config = dict(
    model='segmentation model',
    crop_scale_min=1,
    encoder_norm='groupnorm',
    decoder_blocks_per_level=3,
    decoder_attention=True,
    residual_init='none',
    precondition_frequency=16,
    merge_dims=True,
    final_lr_fraction=0.1,
    warmup_steps=130,
)
Rows from block 7 of the decoder, named by matrix and row number. Rows with one number belong to one channel. Each number is 128 + 24 x the weight over its row's rms, rounded and kept within 0 to 255. All counts start at 0. Numbers have three digits each.
# convs0: first 3x3 conv (decoder.decb.1.1.convs.0.weight, 96x96x3x3), inputs 70-74, a 3x3 kernel for each
# convs1: second 3x3 conv (decoder.decb.1.1.convs.1.weight, 96x96x3x3, transposed), outputs 70-74, a 3x3 kernel for each
convs0.0:134148137067122150127162131106133127119129108131134131116134141125121140090104145126107121100124152128114127171135129166139146149151128
convs0.1:060127117137123127137107088119144112150165127160139091123152172135145124113114100157155112163187114103138127105121137108129119081141140
convs0.2:138178133093181137064171162164115107169139115135137142129141114110130134095099131149141172161152124144173152099148136110151145126183142
convs0.3:144126134154174155171168124130119142141160139159154132110138156118114128113120122147137179111187245104172169153113142122149107120111071
convs0.4:138089098121127104116157102132164152117152116142140103135155131106118130118105135108137156107131135139110102124129125136138123138138145
convs0.5:123170120091153125093092128132127158154179198122170155104116140157144149141132159119129129114113126144124145189144128152130126103101094
convs0.6:083075079148159067124075098126106136160141132130154147153143139126100101072124103118149134133131103143103094117141156159190197151149135
convs0.7:107096061109167127118167181165155138160143136150131144122134142116091099114133107109099124139113109182180135164135102139142170129144165
convs0.8:103079143135115106164135095151148132168127129166135070120110106154157127114113124158154148163177129159135080124112116116121140122163149
convs0.9:143142152120157176107105169086116131110147127166150147123105114141101117131097103105116130161127174119126120124149148120194149123124128
convs0.10:127146104099110115134099121084156144073141142104146132100089146108070157120084139120127153111135154103134131141166128147160160148131112
convs0.11:151121101091131114128152129119123129133127121162152121084138152094116141111147126140116135108121136124121163154154132174158149141126122
convs0.12:046077111155197121161177110127087105146121109170166155140173181139162154114100065100104124135157130131120106152148150125144149087100120
convs0.13:073066109084114097147145088133104123111079095150119090101135157110109178093142164137158130171158130132135151094116135118128135124128137
convs0.14:104123099149184120149185088129108086127128125126129129111174152076113142134131147104106136115107088126093055122158146150206133136165132
convs0.15:109147147148120098159144127139155111119118099101132124110117162083120199107133146136156115100116146129114115135138112135151107127126106
convs0.16:090124109081182128112154090103112099115104111132129104126144155112119121150144130107149132117147127125180102115146135126132141097093107
convs0.17:097114121125113132105174136150152160145164178138146164126136121112137163108116145141137119100120125082094124160127101159100108134138096
convs0.18:196173133223167086201144085082129163126124140131123136149126160142147141128155132089150190117133162124111163137128150126126136134127107
convs0.19:101088095095127149116116177164145146132123115138128105121131139137137126150124126166125124124107123108074085098116130127105099159149131
convs0.20:224133070248213092155171139109100109146135101149170141154142120127127123124131113113134138091132131125148154149130141120123107095055073
convs0.21:103061117137130083246255103090087108118097097152169127149164139134157147128136129085090150101091156116072102126141103140166134113132136
convs0.22:170125085133195184093218250124102096162128111155162138095120138069127174076110149175112123150121126155113094134130108126128131111122130
convs0.23:124111079152141046119162138134106115161124116131109123120116107143130153135115134130154167158154173130175128110134135117170155100131143
convs0.24:120121117122135129117135177128128125111137110125109132147143104124106143124110104125080098148089103183125149142112117126145065111132086
convs0.25:133123145118124146160074128124104090151144128141093104126167074138128135134092081124118083128114113116079131098115188103152132118139131
convs0.26:117147118152117106160106090142127125120159138109126129105140170127130145125112100141189144133132149117078112151149090128121126108121104
convs0.27:084137128113180146119154152118122119111174120123160148116132180120096131107115115147105088130133089131152139211160180191154156135079122
convs0.28:170116116119081086182161117143137138147128126165101107122106124112126157089115169092142133149131136149107111125132128130152154147178175
convs0.29:106134114164130118188143127124182155202183132152130130124148123078114094136163137107175100131147085091138087121123169113040150130082147
convs0.30:170172152128111106171126151189173125115069116137085114109139165144121128117126116111107112135130125121139123103114156139123152128124126
convs0.31:122119146135117142187155136151162150082157116126129131130112145135130138106121122137134134108098148116072152164124115168137151127163137
convs0.32:132135110069109132088121138170165112147136154093125137073106155102144189077138103102082127066091093093131137164146147167153163153147134
convs0.33:120128164120125185151138126163158132150134120161128075135129154124109144137109119077126137097130132122118123142135129148137125146082083
convs0.34:115079100113107138107161174185138074133135110124131123120121144079120154082149169150130102157145135129176130118124133132127138152128123
convs0.35:144124117149127150131158135135133127124146101110139099157128119133135144124105135109190121123146144113137099123113132129137141149176140
convs0.36:132129128109128118103119108140135134141129096126111123152158146091109146153089118188179144131157139114148149106118144108126153178176127
convs0.37:117145103123148136143112118124154111070140178119146124103090148139132146175153122136126117117113103118151157141159123124140114145162162
convs0.38:147147189102082121139107112130127140108091087113122158146109080171132066126139081128142133130126118137108110146119119185182150112122122
convs0.39:114117077148124127096099157108128104131126120127126129118107108102115108104080099117120098113127122113118131132149153157156172152158163
convs0.40:107063084136103122130145142106096104113121116137125103114122151144168102143130126098097134191100077145078109146121140157152139137148107
convs0.41:125142135091111119100107100124096121118113132106114165148136093217134150121110102115097108146166167158152147134135145084107129147175161
convs0.42:142184145147172186129167197119115107169126090152124134131127115124174133098133165131124131135121125168129146119140140122129135099124126
convs0.43:101159176127116095164127088137130121088120137120124147105122139119135141105143123109123128090094131128139134119130165151147167140129143
convs0.44:155115103121128129082100179111100112150189127137118103126111115154121162177138116150132123147125124133128139186213187117138137160118174
convs0.45:143138112149110117170174176111129147110121115155125126138128117125144140168176161143116149122126135143142124120136125135120148112154157
convs0.46:125122096138109098139119174127149087152150074129138112150127121190157133173094082131163139125150132158161108122149161125132133134144140
convs0.47:105083161118138147133124097104104132049099162130104146128111128153109131116132130107119111154154186102111143190161171147125119119083072
convs0.48:118125189150136134099086108101145145135161145107150131126119146117108114148146125131106129183126159133108124155140109125134109132125132
convs0.49:213128070177070059111107103103092141127130160113171174146106100138092074138110106128161156109091124091122161132185133129176117112135082
convs0.50:118122101177123126161145120110110141162164171146158145131126088109115153076128174152112134084105150096098137164141159123108095152121099
convs0.51:139157209133136164129119113193148139150171134140154134124125138115117129114122109174150132151105144128100118139123160131091109139166160
convs0.52:128113124128093109141097131150190172149166145156149135131134094088142120137123141099127150110107128119114098131148122176146151145140142
convs0.53:133151127112147185143100094125105058134119115135165156084105126112110089135155129173124067101150106085149196145121141127125148133133116
convs0.54:149136118184183153117150117081087139175174231175158174111130131087121128127124144112142161119118146101087099178162098205163083168145075
convs0.55:133128137123152140128098116109086096160145144135156141111118123129117113136136113190180095138161140117103132194169135179139151156108124
convs0.56:132157177111122110137138078127073146133101127162115094081113117105150123081119146087098130091125130145147146150146142171128153185148163
convs0.57:124120124140122122137120148111096128144129139151202176120105102130110095129117122144146130180129104100141086119120160156123158110052098
convs0.58:118105123136145164104155153135123121103118116101089112143138185112164139136106120121106121098125121191198117103091115113102127122127110
convs0.59:114099123150144135120169138139137103097128141108140120093122106124130126090143132150127116109132167153144166067105092075124114150158137
convs0.60:126162139076080093085109114139144118105118103070074134120137111136157162156151149180147120142141129118100125097098116131160131115148148
convs0.61:148108139099025095103123082114117147073060131059070130133132161101126132147126124144132183105123164130096128122120113142166161119170080
convs0.62:094099090136077084131122121134128097101088092113103108100144128087163164118131126139134131128161149129149148087106116153178159129162095
convs0.63:113086107131120069129128088118141116138137100160123131120161119130172088144137128109131138106149107092132146095127146113145126104120074
convs0.64:163112127111088106087118124104125087103109077137134120112134113116153109097147140123116134123133143113123128136134133100156135102145133
convs0.65:137094118159109085143120097111142115128120152109091144164130131125106100117136106144136158162177133128145148065101149113148133139143130
convs0.66:122090110074105087118148082162110110127074054118107082148154133158158148152102093138163149132173146141167155092092087107128140128112128
convs0.67:128102099121096106114124115131112129105094112123104078120102084093150152116127128156159137117143129121130147091131123115112170137143154
convs0.68:137166126125132147111171146097130109111096128148127140095124122093140111102132128126098052130114110099153183136112123114141122093121112
convs0.69:160126100094058108070096155156129144163121110127104119137152135142166128145151152150154123167174146135137129136159100107126114115114120
convs0.70:103115115063123109113107122099118130045045089120111132131152148137128105114150154129129127132146140131141135121130113119127120079077066
convs0.71:110091093129124091133139159070100129084133140087140136115116132094130100083102128126137099141092093150123129157145104149155097056108124
convs0.72:102128137144174205141120108115080070145141113100138117113128117088102118119110127137134139119119096093110130115117141130117162124119104
convs0.73:148182209155146176115059120124118117125167144086106127127145148129127129121080133110086144121099139136162158155149156136137122127130122
convs0.74:124137115125149124128137111100116080123131116109138116183185142177132144131112126147124145136134129151154166148136148115133128142138128
convs0.75:140159101158121080154095115125131079122131100129161122160145129139153151184156138124176146151170172133148168126171155134145133136150105
convs0.76:104131099111140147126129117082060096127131117161172148119117097117128128134145153116110109126147116102155151130184179123117139061074070
convs0.77:137104103153096049097124124124127098127100121117127125115135146173170113129171095158166162130152175104146131119103097135152138126125128
convs0.78:128148123118136125107120095143107138098096129070082093170184132137198174091110128118137143122145155121112142116130128130130122139148133
convs0.79:171147164106195153093111168145109134130093103101066094129143117105125140160151169157166156189176153150150136109166132107127158117155177
convs0.80:132133128117097155055147141146169151114085108145116119138134121127145120113120153140185178137164177099095097101114110133174145127171120
convs0.81:165153144168146139134123123177111138151120136114108126127142078119121154138132164108115147124113158139139167127112121132108097118117096
convs0.82:161161097117156128071125128085092111127118109139105104149122154129124141102103120135098135152156125141176126137151134094137141070108105
convs0.83:104157112140207194129234221108072092071096115118141144117132139138174142164129136160128137107139141102127156137137118148153125140137108
convs0.84:074097104131130145167163122097108127129131144207134129130110126091167126130138168170129123136095143113117124145133152126086103121112111
convs0.85:145103183135136222151106146120175148117152162102117125154141139150127117141194157141146139152215170102178171136113138117050118182136135
convs0.86:126129111184191182112102165128095135135151169152166174092141137134165138186155147103119179127130156138146138126098115156099080152154116
convs0.87:144096187147158115106097108160162167123148154122125127126115064128123072172155126109102159104086110115178158150125144131106090116099102
convs0.88:192170138211169114169146093139140152160175153133144118117146121140136121138130096126123147136133115132135085109089110106095107111114143
convs0.89:141153165173137162137182123125116128125131120130145128122125111137140136146152156101136128140170187132153220129091116124066095144103116
convs0.90:140134156133140138142144152080156145109175149129153140137156177137135130097114122160143128145142156128102121099061073100067113123121165
convs0.91:065088127160133128145141161097110146120123128152163138130106122145141137119136140071100083192148055194162108131110118150100086119100128
convs0.92:084138144123170126155166107129121121162178138134157119125093139133186175134095124118186159123134184141093098122107109121092129144154147
convs0.93:128134146120118187166103135181145170133113147103114155124144120124125109143135132149119153136166174102150190138108064121105127144142172
convs0.94:181145199142134158196175169117128154128141151171164133126142125129119127147123100117103125121118147110098145126117088118080074149119099
convs0.95:092132163130153220139140217108144135094151160104139179122122099151117073182116116142125125088163141105103157165129097140130095137118099
convs1.0:125113123154144217093106090128145117179165117123103152131129124106158112131144152131129103100158140085128121118150089150125098126147118
convs1.1:107159137124122078136170111148156130150116103153106144157099108160129111139157163123129143160121109172074112127126238135166128149096143
convs1.2:089096162130119186145107131130116110166128080201121109130148123134122145103089143117093153159142122102156098129058115100080152133085161
convs1.3:153102132131089116146099112127127092113124098117174121092129130110143107132156138114098119077089133092144140192135113158095117135139099
convs1.4:160113134134121120138148110130136128123140155123123144099148116129145169152125117150156127135143130150103139146117127111142109130094129
convs1.5:123160145138144141115122126123150150078107103111133138125118122146149101124111119126180096145165128103104095149124145132121131149099067
convs1.6:140133109116093113158121116078090137131130132135173143120129212169179129097117113139133104143105098142151139128125113068087112123122133
convs1.7:077098093128109158151145171100097128140153133092095080118138148111157141125132123122113087127174148095153156094133119123150104127146084
convs1.8:126130143116143129100148117205149094110123135090131123127107177153093075145129137135135138096126167162113100142082140081129147127157127
convs1.9:142172136126145142121131111129128103128115148122172140191155100134170133135133131148184103087130115101133138130124125089094130082136158
convs1.10:163175134138136143121116117149111145122112148137079140161177128138128109109157124136122140139119129099114107143166095073127128124079124
convs1.11:136114122111142132137140155180100113147135126125099135124137125119138144147159141129128118119130128133122156129132109106096045101091131
convs1.12:098100103132096107126126147089076071176186149125132105138153169115068118120153167103109112142120121155161163153159171120081129165136131
convs1.13:149091110138115137101140146136131105155149186119095106094102144139180164112148202099130148130128076136140141148142118173141133128138133
convs1.14:185101090135078124153139122155123115133126166180107123125122137111152164138131116129153103175134124124173123140102174124043132156123138
convs1.15:129148133163166128143106171100101119178131141154119090117145131106169147139136110137137118098129156160136111128124157162087116129101128
convs1.16:101126138171086130126114107133121126127130128150129140127116121131112137124119124131093103139105140154121140159154157142117115125107121
convs1.17:117097146118135149126133135133171120138137093157120106128124109132123137137143101095142171127138159138106165158085134127147097154125111
convs1.18:169093100146087083081139117106153164101127142129133127103142157091093108102114136081079138123114090124117147140152118111130160155136105
convs1.19:146142149108125179096091107164134130076041079106143127113090091180193142094110102163189137080078127129157108129140100193141154135116158
convs1.20:117088171109047083140132071139049096151158119081145136141130129136149101146127103104098146101129149133133115157148208142148118139153099
convs1.21:114078108141129124152169152145137128117113112111130165107092145138127113133149132108132117091130120069137135135147118119108113103123175
convs1.22:054129175073108135127087119135095082143131131137135136090155146090129098156145154131176119150182113121125122109125157163126093180147103
convs1.23:137103142173105091125101129147127144092085115123168145118096132141146121165126180157101127131156099133129102059141147141132136164172135
convs1.24:143101126160120117138113118149154112170201124099140129145144086122182082102117117109110128096152137117144170137100106155101135130107127
convs1.25:128122116165138127142157129174139141150105142111099126178158120144134118199112103126146105125106120158106132123083125121113155053205184
convs1.26:128197144112151153110084119132156174172077119150121085154157112141094120131103096116179136132080142145109094123167135120109108133091110
convs1.27:138148169141114101133118171106085115124100191101146185141122127112153149082134135131123103184132138143129101136205139155093106118135070
convs1.28:183105060128123120127188142126162102131148138141136129064140148083125156128133142139137114104143132136108138096116099130088103107111176
convs1.29:116093126106089090151112154125167147106087072159099117112093126174137159125117143158094171160116088150073117100146145165217150120159127
convs1.30:127128091169138083099131106125185142131169164111079119166117130105122148128153125127135127121089119145120115151129125120113111136160152
convs1.31:120098061122123150115137140110133103126129181122108149097132156098140129148190137088165117127147129145153126125083135109088096164137096
convs1.32:146155160145125148145102104121114159111132133152150121130130151074143171114167159114103071160167134135170100107138099121088134108118110
convs1.33:128153106132105081105164147101128143097135128125130121140096131119106105145172155096148136169140127136091092155148123113099125131118141
convs1.34:104108108154135110155183157125141099132128125195125031126145188079165136097143116092090168128120095159164131115114115099094097142116184
convs1.35:155085126146127149133154163136162165170126150144128128111121165123103101124115113146127122129101153124105136091147075137115112131108131
convs1.36:127111101141144132126107111103113130157128142121120135116143152131141151128110128124141141140100121096088104155115130175154166112166130
convs1.37:147166123139119112105158149134151156080071151133128114123097094186228168128117127100133151129070121131123094128150138153143121122069170
convs1.38:157147131137151121065130091092124136139137145082108138200145108172108131155126117148126119140152133108129109069150203099114081177138128
convs1.39:094155103117158108167115105138142090147121110137097123134149117155105085178129148138141124139127111153151114100112128114107118090130151
convs1.40:154094129131120113126179120115171083103135139106161147122141095087150165144122116166141096108133115119173138155130137152098137130144125
convs1.41:163163176127108161122108106097118113110144129156130180163139148121129100135144129130103109094110082189166135069118156118181168118129129
convs1.42:107135142066121181134068111134114069168098072125146135081117165093113157096141188167133093126102116111106131150124116170131076133127112
convs1.43:149123120151167131128129138085113136101152157157137096089102157145128158129138187150115126131124142107132123124166142103152124114138152
convs1.44:114133161119154129124150118149181147153112127140131128124139080129139128176166123117112146129103132137165125086158077112122186121092127
convs1.45:101122111154196118143178103110123113146157208115102143123073112123126147139153149102106109146130120133144086095095150104129143143152148
convs1.46:107144161141118132169125109140157163183095101190106114191111075162125101090144106141130134139122104120116120132099121149107132127127179
convs1.47:134158138135126129116163152122163132093123213113118115166138139129139111113161126119164130124071060172130113147190129146148130101131081
convs1.48:072137121093154126120149141139123165166085120121071116136172119130160159117066116120159115133146062144169107114129108140106125147151116
convs1.49:121156133132176090133118054095076146140127147122144130147116150200139103141121101134112175124161144087121147133100125117095139120077121
convs1.50:114116113114116117132143151141095098133121059144203160118162130125166102152137104101134158090136129091142099185140100134182137126106135
convs1.51:086147168117151167105106131099133143139110124130134068154137135145137103084106094129148149129127118125093097097125143127178130087141109
convs1.52:142136129129162149121128129115109155114117117136079115140165102111175146160136078140115164153120128117093155141150097104124097169134141
convs1.53:136156139054112140134125136117093122125168142178156143152088093217136143133178161101115200082078136122117137147121116119140109133121116
convs1.54:176117144119100107140138143131129115097112086101165145107123061124176156144136127179188168085095135084095151133102112181110091144098094
convs1.55:137118139111116152132136155109112112105130108141186171142130137134121138100112119108179168126097101138078109134137099125118132145136088
convs1.56:213134113106152158057109157122170084094141077133172146148147161176122120103097155110124150116136143114135131117118100116141135147114155
convs1.57:113116124117110146133136132081128106110145120130166110145134082141144136137121115139089134132105100154147126133163124080123100115136162
convs1.58:099088168104127135152154132150132129150121137128121104124180142137138120113101103090101129104118166120121104164131141136111122119129117
convs1.59:142072146124094099120123122142106142124119146156118089115102134131128118106166190120113131132154140127132122075095129148111156182124138
convs1.60:134137137146149126150095098072156158139134163131129128146124137100116089127132119136096135170138084158165141072100152116089159130155148
convs1.61:168123077150181121148166112120142158132176173130165139120151161102102136159141116141135110131159144107162160148085133079073133158112093
convs1.62:149135121117136102157162164104141129117108134149123142088100109073053146145193199163120128140125101133138117144050107095079120148145152
convs1.63:138149152142137106154115112118125086164122140113096174107121135118076163119126133118155153139142121133110104191123128132118140099136186
convs1.64:171161142199132129125138104146116115161156131160091182122146120102121136142172152150115131147133114121146147109111103080058140122106093
convs1.65:139119127166097052150138119131156155104119148137111134109088112127128123108160145124135118140155114111143151114091125111091138101151142
convs1.66:160082108167120151120115157120115132191180138136131120120118088104086127136184165121109109135134151161119151124114110117081114128148160
convs1.67:134156164084108121152121125177129132093133145158121109097121112141094146137164122133128131179101162118126125114142136128131128146126152
convs1.68:130182132118159171089110140122113133108101079127149137108114134171120165167146096156142165089086142111106133120174110160153136139146118
convs1.69:075121137144154089182163126141140156176152091157148090114136100213167102150128087091089131136118115214182117091128143095102157144092129
convs1.70:140140123121113118123143136124131082145153171117138146110130159153134106108167130120117116131143166158167143199177170121073116133117133
convs1.71:104141116196133132141166129118119135157131184139136200121120128137106140111112121100141096169161103124132155125138165177124113145088112
convs1.72:163183149059117135141139126120123143110087090149135123101104082195182180099094115124128172130102149121078109136125115163165108100128171
convs1.73:129172164132186135094117088164169159117075137109104132162128109122160122127155088134115135137171160103118120085104114173162135125094136
convs1.74:156118115170142145139134102138102148142074140180132181085132127124104115123082112120109063114113097111176131133108112152162147082124120
convs1.75:150133104162159095109117115140092133154125158162098125101057099131111129111141114135119119108095112113086157173104147127127137136112158
convs1.76:122142131162114093159137103122093104117119127145136143086096117102115144091132148133126187158074073160116139124152125127114154103039134
convs1.77:127132161144129062175133125145137148128148121129128108109121147127123151123123133124123113071122123134146105147138137134132117176159142
convs1.78:164112118132128138120103142148155179136138163096119138108087176080101133127157130101104116064099104127117125143131142168134156192135158
convs1.79:130095150144098145132090082165135130129130125103128148098105139105117141124140140153111127147082090107091116085131149122127148134102132
convs1.80:135111138147161129088126123153149108175164135113086160111166133099121100141132071155159140141150160120095125119076125093110132150132149
convs1.81:135106117158120102160123128120124157114146123121145069136126143095146131154107130125135093146169136132135152142112107099124110117128089
convs1.82:135138177123138099206144089137133103143144067137190131169102131142148091140158110154080142125130138116178124125121181105091146122092115
convs1.83:126127130112116150146093149105087147120110141159185157113137128122094088143167139146116147126104169108086103161129126128120126170133131
convs1.84:128094094116095137140147133164139082164130123129123149130116069148152138114127100088152136079100157124151114137148131142179187090110092
convs1.85:086115126080132164128135118109128146092141113091099141106119124116128154134073127092095165081092129128110129140139098162226152108157126
convs1.86:125177188150138152113089084066061109117112089124171134094117107118121129127165146156122151124090090099118120114114122192187099130150108
convs1.87:087112160114132111120135108108109120093097119121105089114100118138161134161117118126072135125140126112124111157135132154132119143152112
convs1.88:121095093135130085125129109134111137137075074077130146121126122131108120152115128122123106107118120088137125073104147194158147131156108
convs1.89:136120140108109126076068093066107128099131104125139135102126150136154129145131129086104126093081169071136155167201103159173110146150143
convs1.90:122134153143121126116130132135120144092090129126092130126139152161144131129121132121123138121101108128114115086172091144181128138191160
convs1.91:099097132117121128145145157100096103177139140130132132109055086143137116101154146165111103160098064116147153129160134199160134129127124
convs1.92:151118119134093142085095152150109140118079092143113101125146127084076091108144119165142129122109075090092119116102129149183127176162125
convs1.93:153147110131127150109085144098139149094131097117135101069125109150157148108130124069127191085053119141121116135153124097149173187175140
convs1.94:087115112111160141121145112121114124137129128101133097097122092155172125128095152136165125101139128054114153144098072225144123151152127
convs1.95:128123117120174137118148109094087180092108150139127112076112081188144102132122092083128128081115150137119155120156114127150114126119095