{"model": "segmentation model", "dataset": "aerial photos of the United States (SatlasPretrain)", "train_examples": 101725, "image_size": 64, "crop_scale_min": 1, "horizontal_flip": true, "color_jitter": 0.2, "num_classes": 8, "encoder_arch": "res2net", "encoder_norm": "groupnorm", "encoder_activation": "relu", "encoder_weight_standardization": true, "encoder_depths": [4, 4, 4], "encoder_kernel_size": 3, "encoder_stem": "deep", "encoder_widths": [160, 272, 480], "decoder_norm": "groupnorm", "decoder_activation": "silu", "decoder_weight_standardization": false, "decoder_widths": [48, 96, 144, 192], "decoder_blocks_per_level": 3, "decoder_block": "basic", "decoder_attention": true, "decoder_upsampling": "pixel_shuffle", "init": "kaiming_normal", "residual_init": "none", "optimizer": "soap", "beta2": 0.95, "lr": 0.0026, "beta1": 0.9, "shampoo_beta": 0.95, "eps": 1e-08, "precondition_frequency": 16, "max_precond_dim": 1536, "merge_dims": true, "one_sided": false, "adamw_lr_other_params": 0.0029, "l1_shrink": 0.003, "cautious_weight_decay": true, "steps": 2700, "batch_size": 64, "epochs": 1.7, "lr_schedule": "cosine", "final_lr_fraction": 0.1, "warmup_steps": 130, "weight_decay": 0.2, "adamw_weight_decay_other_params": 0}
Rows from block 2 of the encoder of a small segmentation model, named by matrix and row number. Each number is 128 + 32 x the weight over its row's rms, rounded and kept within 0 to 255. All counts start at 0. Numbers have three digits each.
After each channel's rows are labels from the 100 images, of 14976, where the channel reaches its highest value: "top examples" is what is common among them; "peak on" is the class under the peak. Only what is clearly more common there than usual is listed. The data: aerial photos of the United States (SatlasPretrain).
# c30: last pointwise conv (encoder.blocks.2.c3.0.weight, 160x160x1x1, standardized in use), inputs 0-159

c30.122:193148130107140119115177137098130140123123115095137126153162124125099154138131116148145129143059148156127156130137069160122142109164065110119098172102089050070108143122127117164172132141113174096129156144066145160129127104117140117119131210148130131107147086135105205160206137123127159126140125080167099109120168141100136131152171158074114174197179114206157102100162149146157223147092107135143157098125091103097111156075140121130131120115091147132165198148132114144074033095108134
top examples: crop field
peak on: crop field

c30.78:144117092105128130056095126118195102091131095105132123173099138097121113103110114088113124110118156156076154120169109061130130094186109201121081111113179158125104153113129147191124126148151131149117082150121203126207118106072117092090059104113133090145131136127136165148143129149117160123128099158125123132109029125122139153086166083154132152097144078142135119151082137115130113118139177177094115113129058086116142134158124093149164160116175204071112113049087142071167131109126085
top examples: crop field
peak on: crop field

c30.108:131132138131138121142118139091117109132105147103092134139154104107102174142141151138143104115060118120122149095136150136165138187141146160152168075153173120108173088088071169136149175137214121208101140112123123135157099127129088072083112144112115077121093156118126210129186153090115157187127140144180093066101122145142164177118209136118110089111102158179132173189088185151151121158146106090131160075098154155166116212156147100150119125150186115074158151102104134128181115140142133
top examples: crop field
peak on: crop field

c30.127:102152172106118133158140140137104139185106133133104127165094103186148128101092135173167149109148136091098086146138106123138172153112101207091187097099098103120141151112197133139149075096167087145150108167068112132133128161104138125170166101106109184100104165094167112216198187080180205122043147112129108137124161165110119146146140143112130137143145094108123147055177096117129088120078160135158123093075119116101098117155164091156184163114107147121143173146180085106120103140129140
top examples: crop field
peak on: crop field

c30.102:129202197181155138130164114120101127116088128164067153097107143084135097125104076067143155104136127113145129109115173099145103108216095087090114147204097134103160125128130102242113113139116146104135118156171139137090133125121140091140167116100104109102159135165169124193163181155148160145153104129174139177088119170127136108150151119076098142096072127148089094128134077144104176118181098101131099119101151110155091109061111161130078115143124171194115086141134073075133121120153114
top examples: crop field
peak on: crop field

c30.101:105116097124097170139146130122136143081077121102098058134117082186129084159123093137115091135121122131094116148105130136132104061170086133143143148084095142134161138130087123139114125160103082120088094135123113161101130137133146117087177143145214121129085187162111139132081126172094114184122098093073119167117130202145109126083128185106127109113200114148166185136135146193197116046067146091150118062074102124191124132121133102149129134129164117112110101151099126114098148202067152
top examples: building
peak on: building

c30.47:128090080144175108164130143197142124085079140135188097184113091178172113141150159093129193086080095151165126195122119129089115178176144132137157112118123120104114041121103085170128099136111122131183154118145150122115095113107097105161119129157124117132147127081130160130147147122142040113134142224130105079171176169123144119133148168136087099090143128176193149156155105142112111084134079168116139130132116052158150133105122146096131131188149098084116086118078135131106087117157062
top examples: crop field
peak on: crop field

c30.97:090137129031089123083107105150127111149114189126204091126096136120111233153144152118128158165128101152138125148136127147153137152090125138147133177127152141158122130136104184149097135156182099126114085142137115147134169100134108123121138145138140185067197162153110100145161128136173158141095156181117133143183139159173073138153131148174107116119093124094116094068141113073151108084186113080130155116112167159064113096147074153202184130109126238125130121078134120118119135145143128
top examples: crop field
peak on: crop field

c30.80:120062131116114118143119118090119124132145163106075182129113137109157103098149112085096090100085119143131086123152150081147117132121148089111086148147250128137164078075102109117110110162087113113074101146099085168123104172173119118070179209123097185148135113128132141073119123187148066128123098099202089130147089139142106129100104097122144072181126091135114159127120100101122095082027118157134162091116146131142124140130113132130122125108074103107079122152149198120124080118156171
top examples: building
peak on: building

c30.105:119143095143153077137168096140132171111124089153119117122146127127124133140138108177157136082131124073101176068151127085104096145090092067187120133153106117151135091123131092206170126150123125065092158127137139169174163117163169166201073134174193150130140152122151084152140130082160162164120198104122171113162156132156146146159102126094107108126104124157157142157154123172107153143107115112142073074134168077142133182133150138117122140145189183155213175039129164120157127075125147
top examples: crop field
peak on: crop field

c30.92:131147100117236150112084119115113136104105180178136114144073124102097122151135120205140091216150140113125131101102109130156118087161132112135153160133135129200105124120120098138178101135099179123132119087102120119119164134116129182139128159074093120074136146112117157129234170121224142161160144116179107137172183180154112125151161108126144165111113107161133142132130118135031182127113092125097144107130098125144164148107134158152117216078158187125140109120086144136145113135150139
top examples: crop field
peak on: crop field

c30.140:153161128098166162128116119159122137171122130138185072087099042091046154113094140108114137115141131114153151138098155106123187158081085131075090120154104143106148058188157146080114117105159068111175149219110079083173143108115097124165140149150148159102084119157182202141205082144179115135115124130107151164102155221170133166126137133115120090132128107128148177110093100127125127140139093150157127075120058155125111099119161141140128155144138129173102115123153113102122151105121156
top examples: crop field
peak on: crop field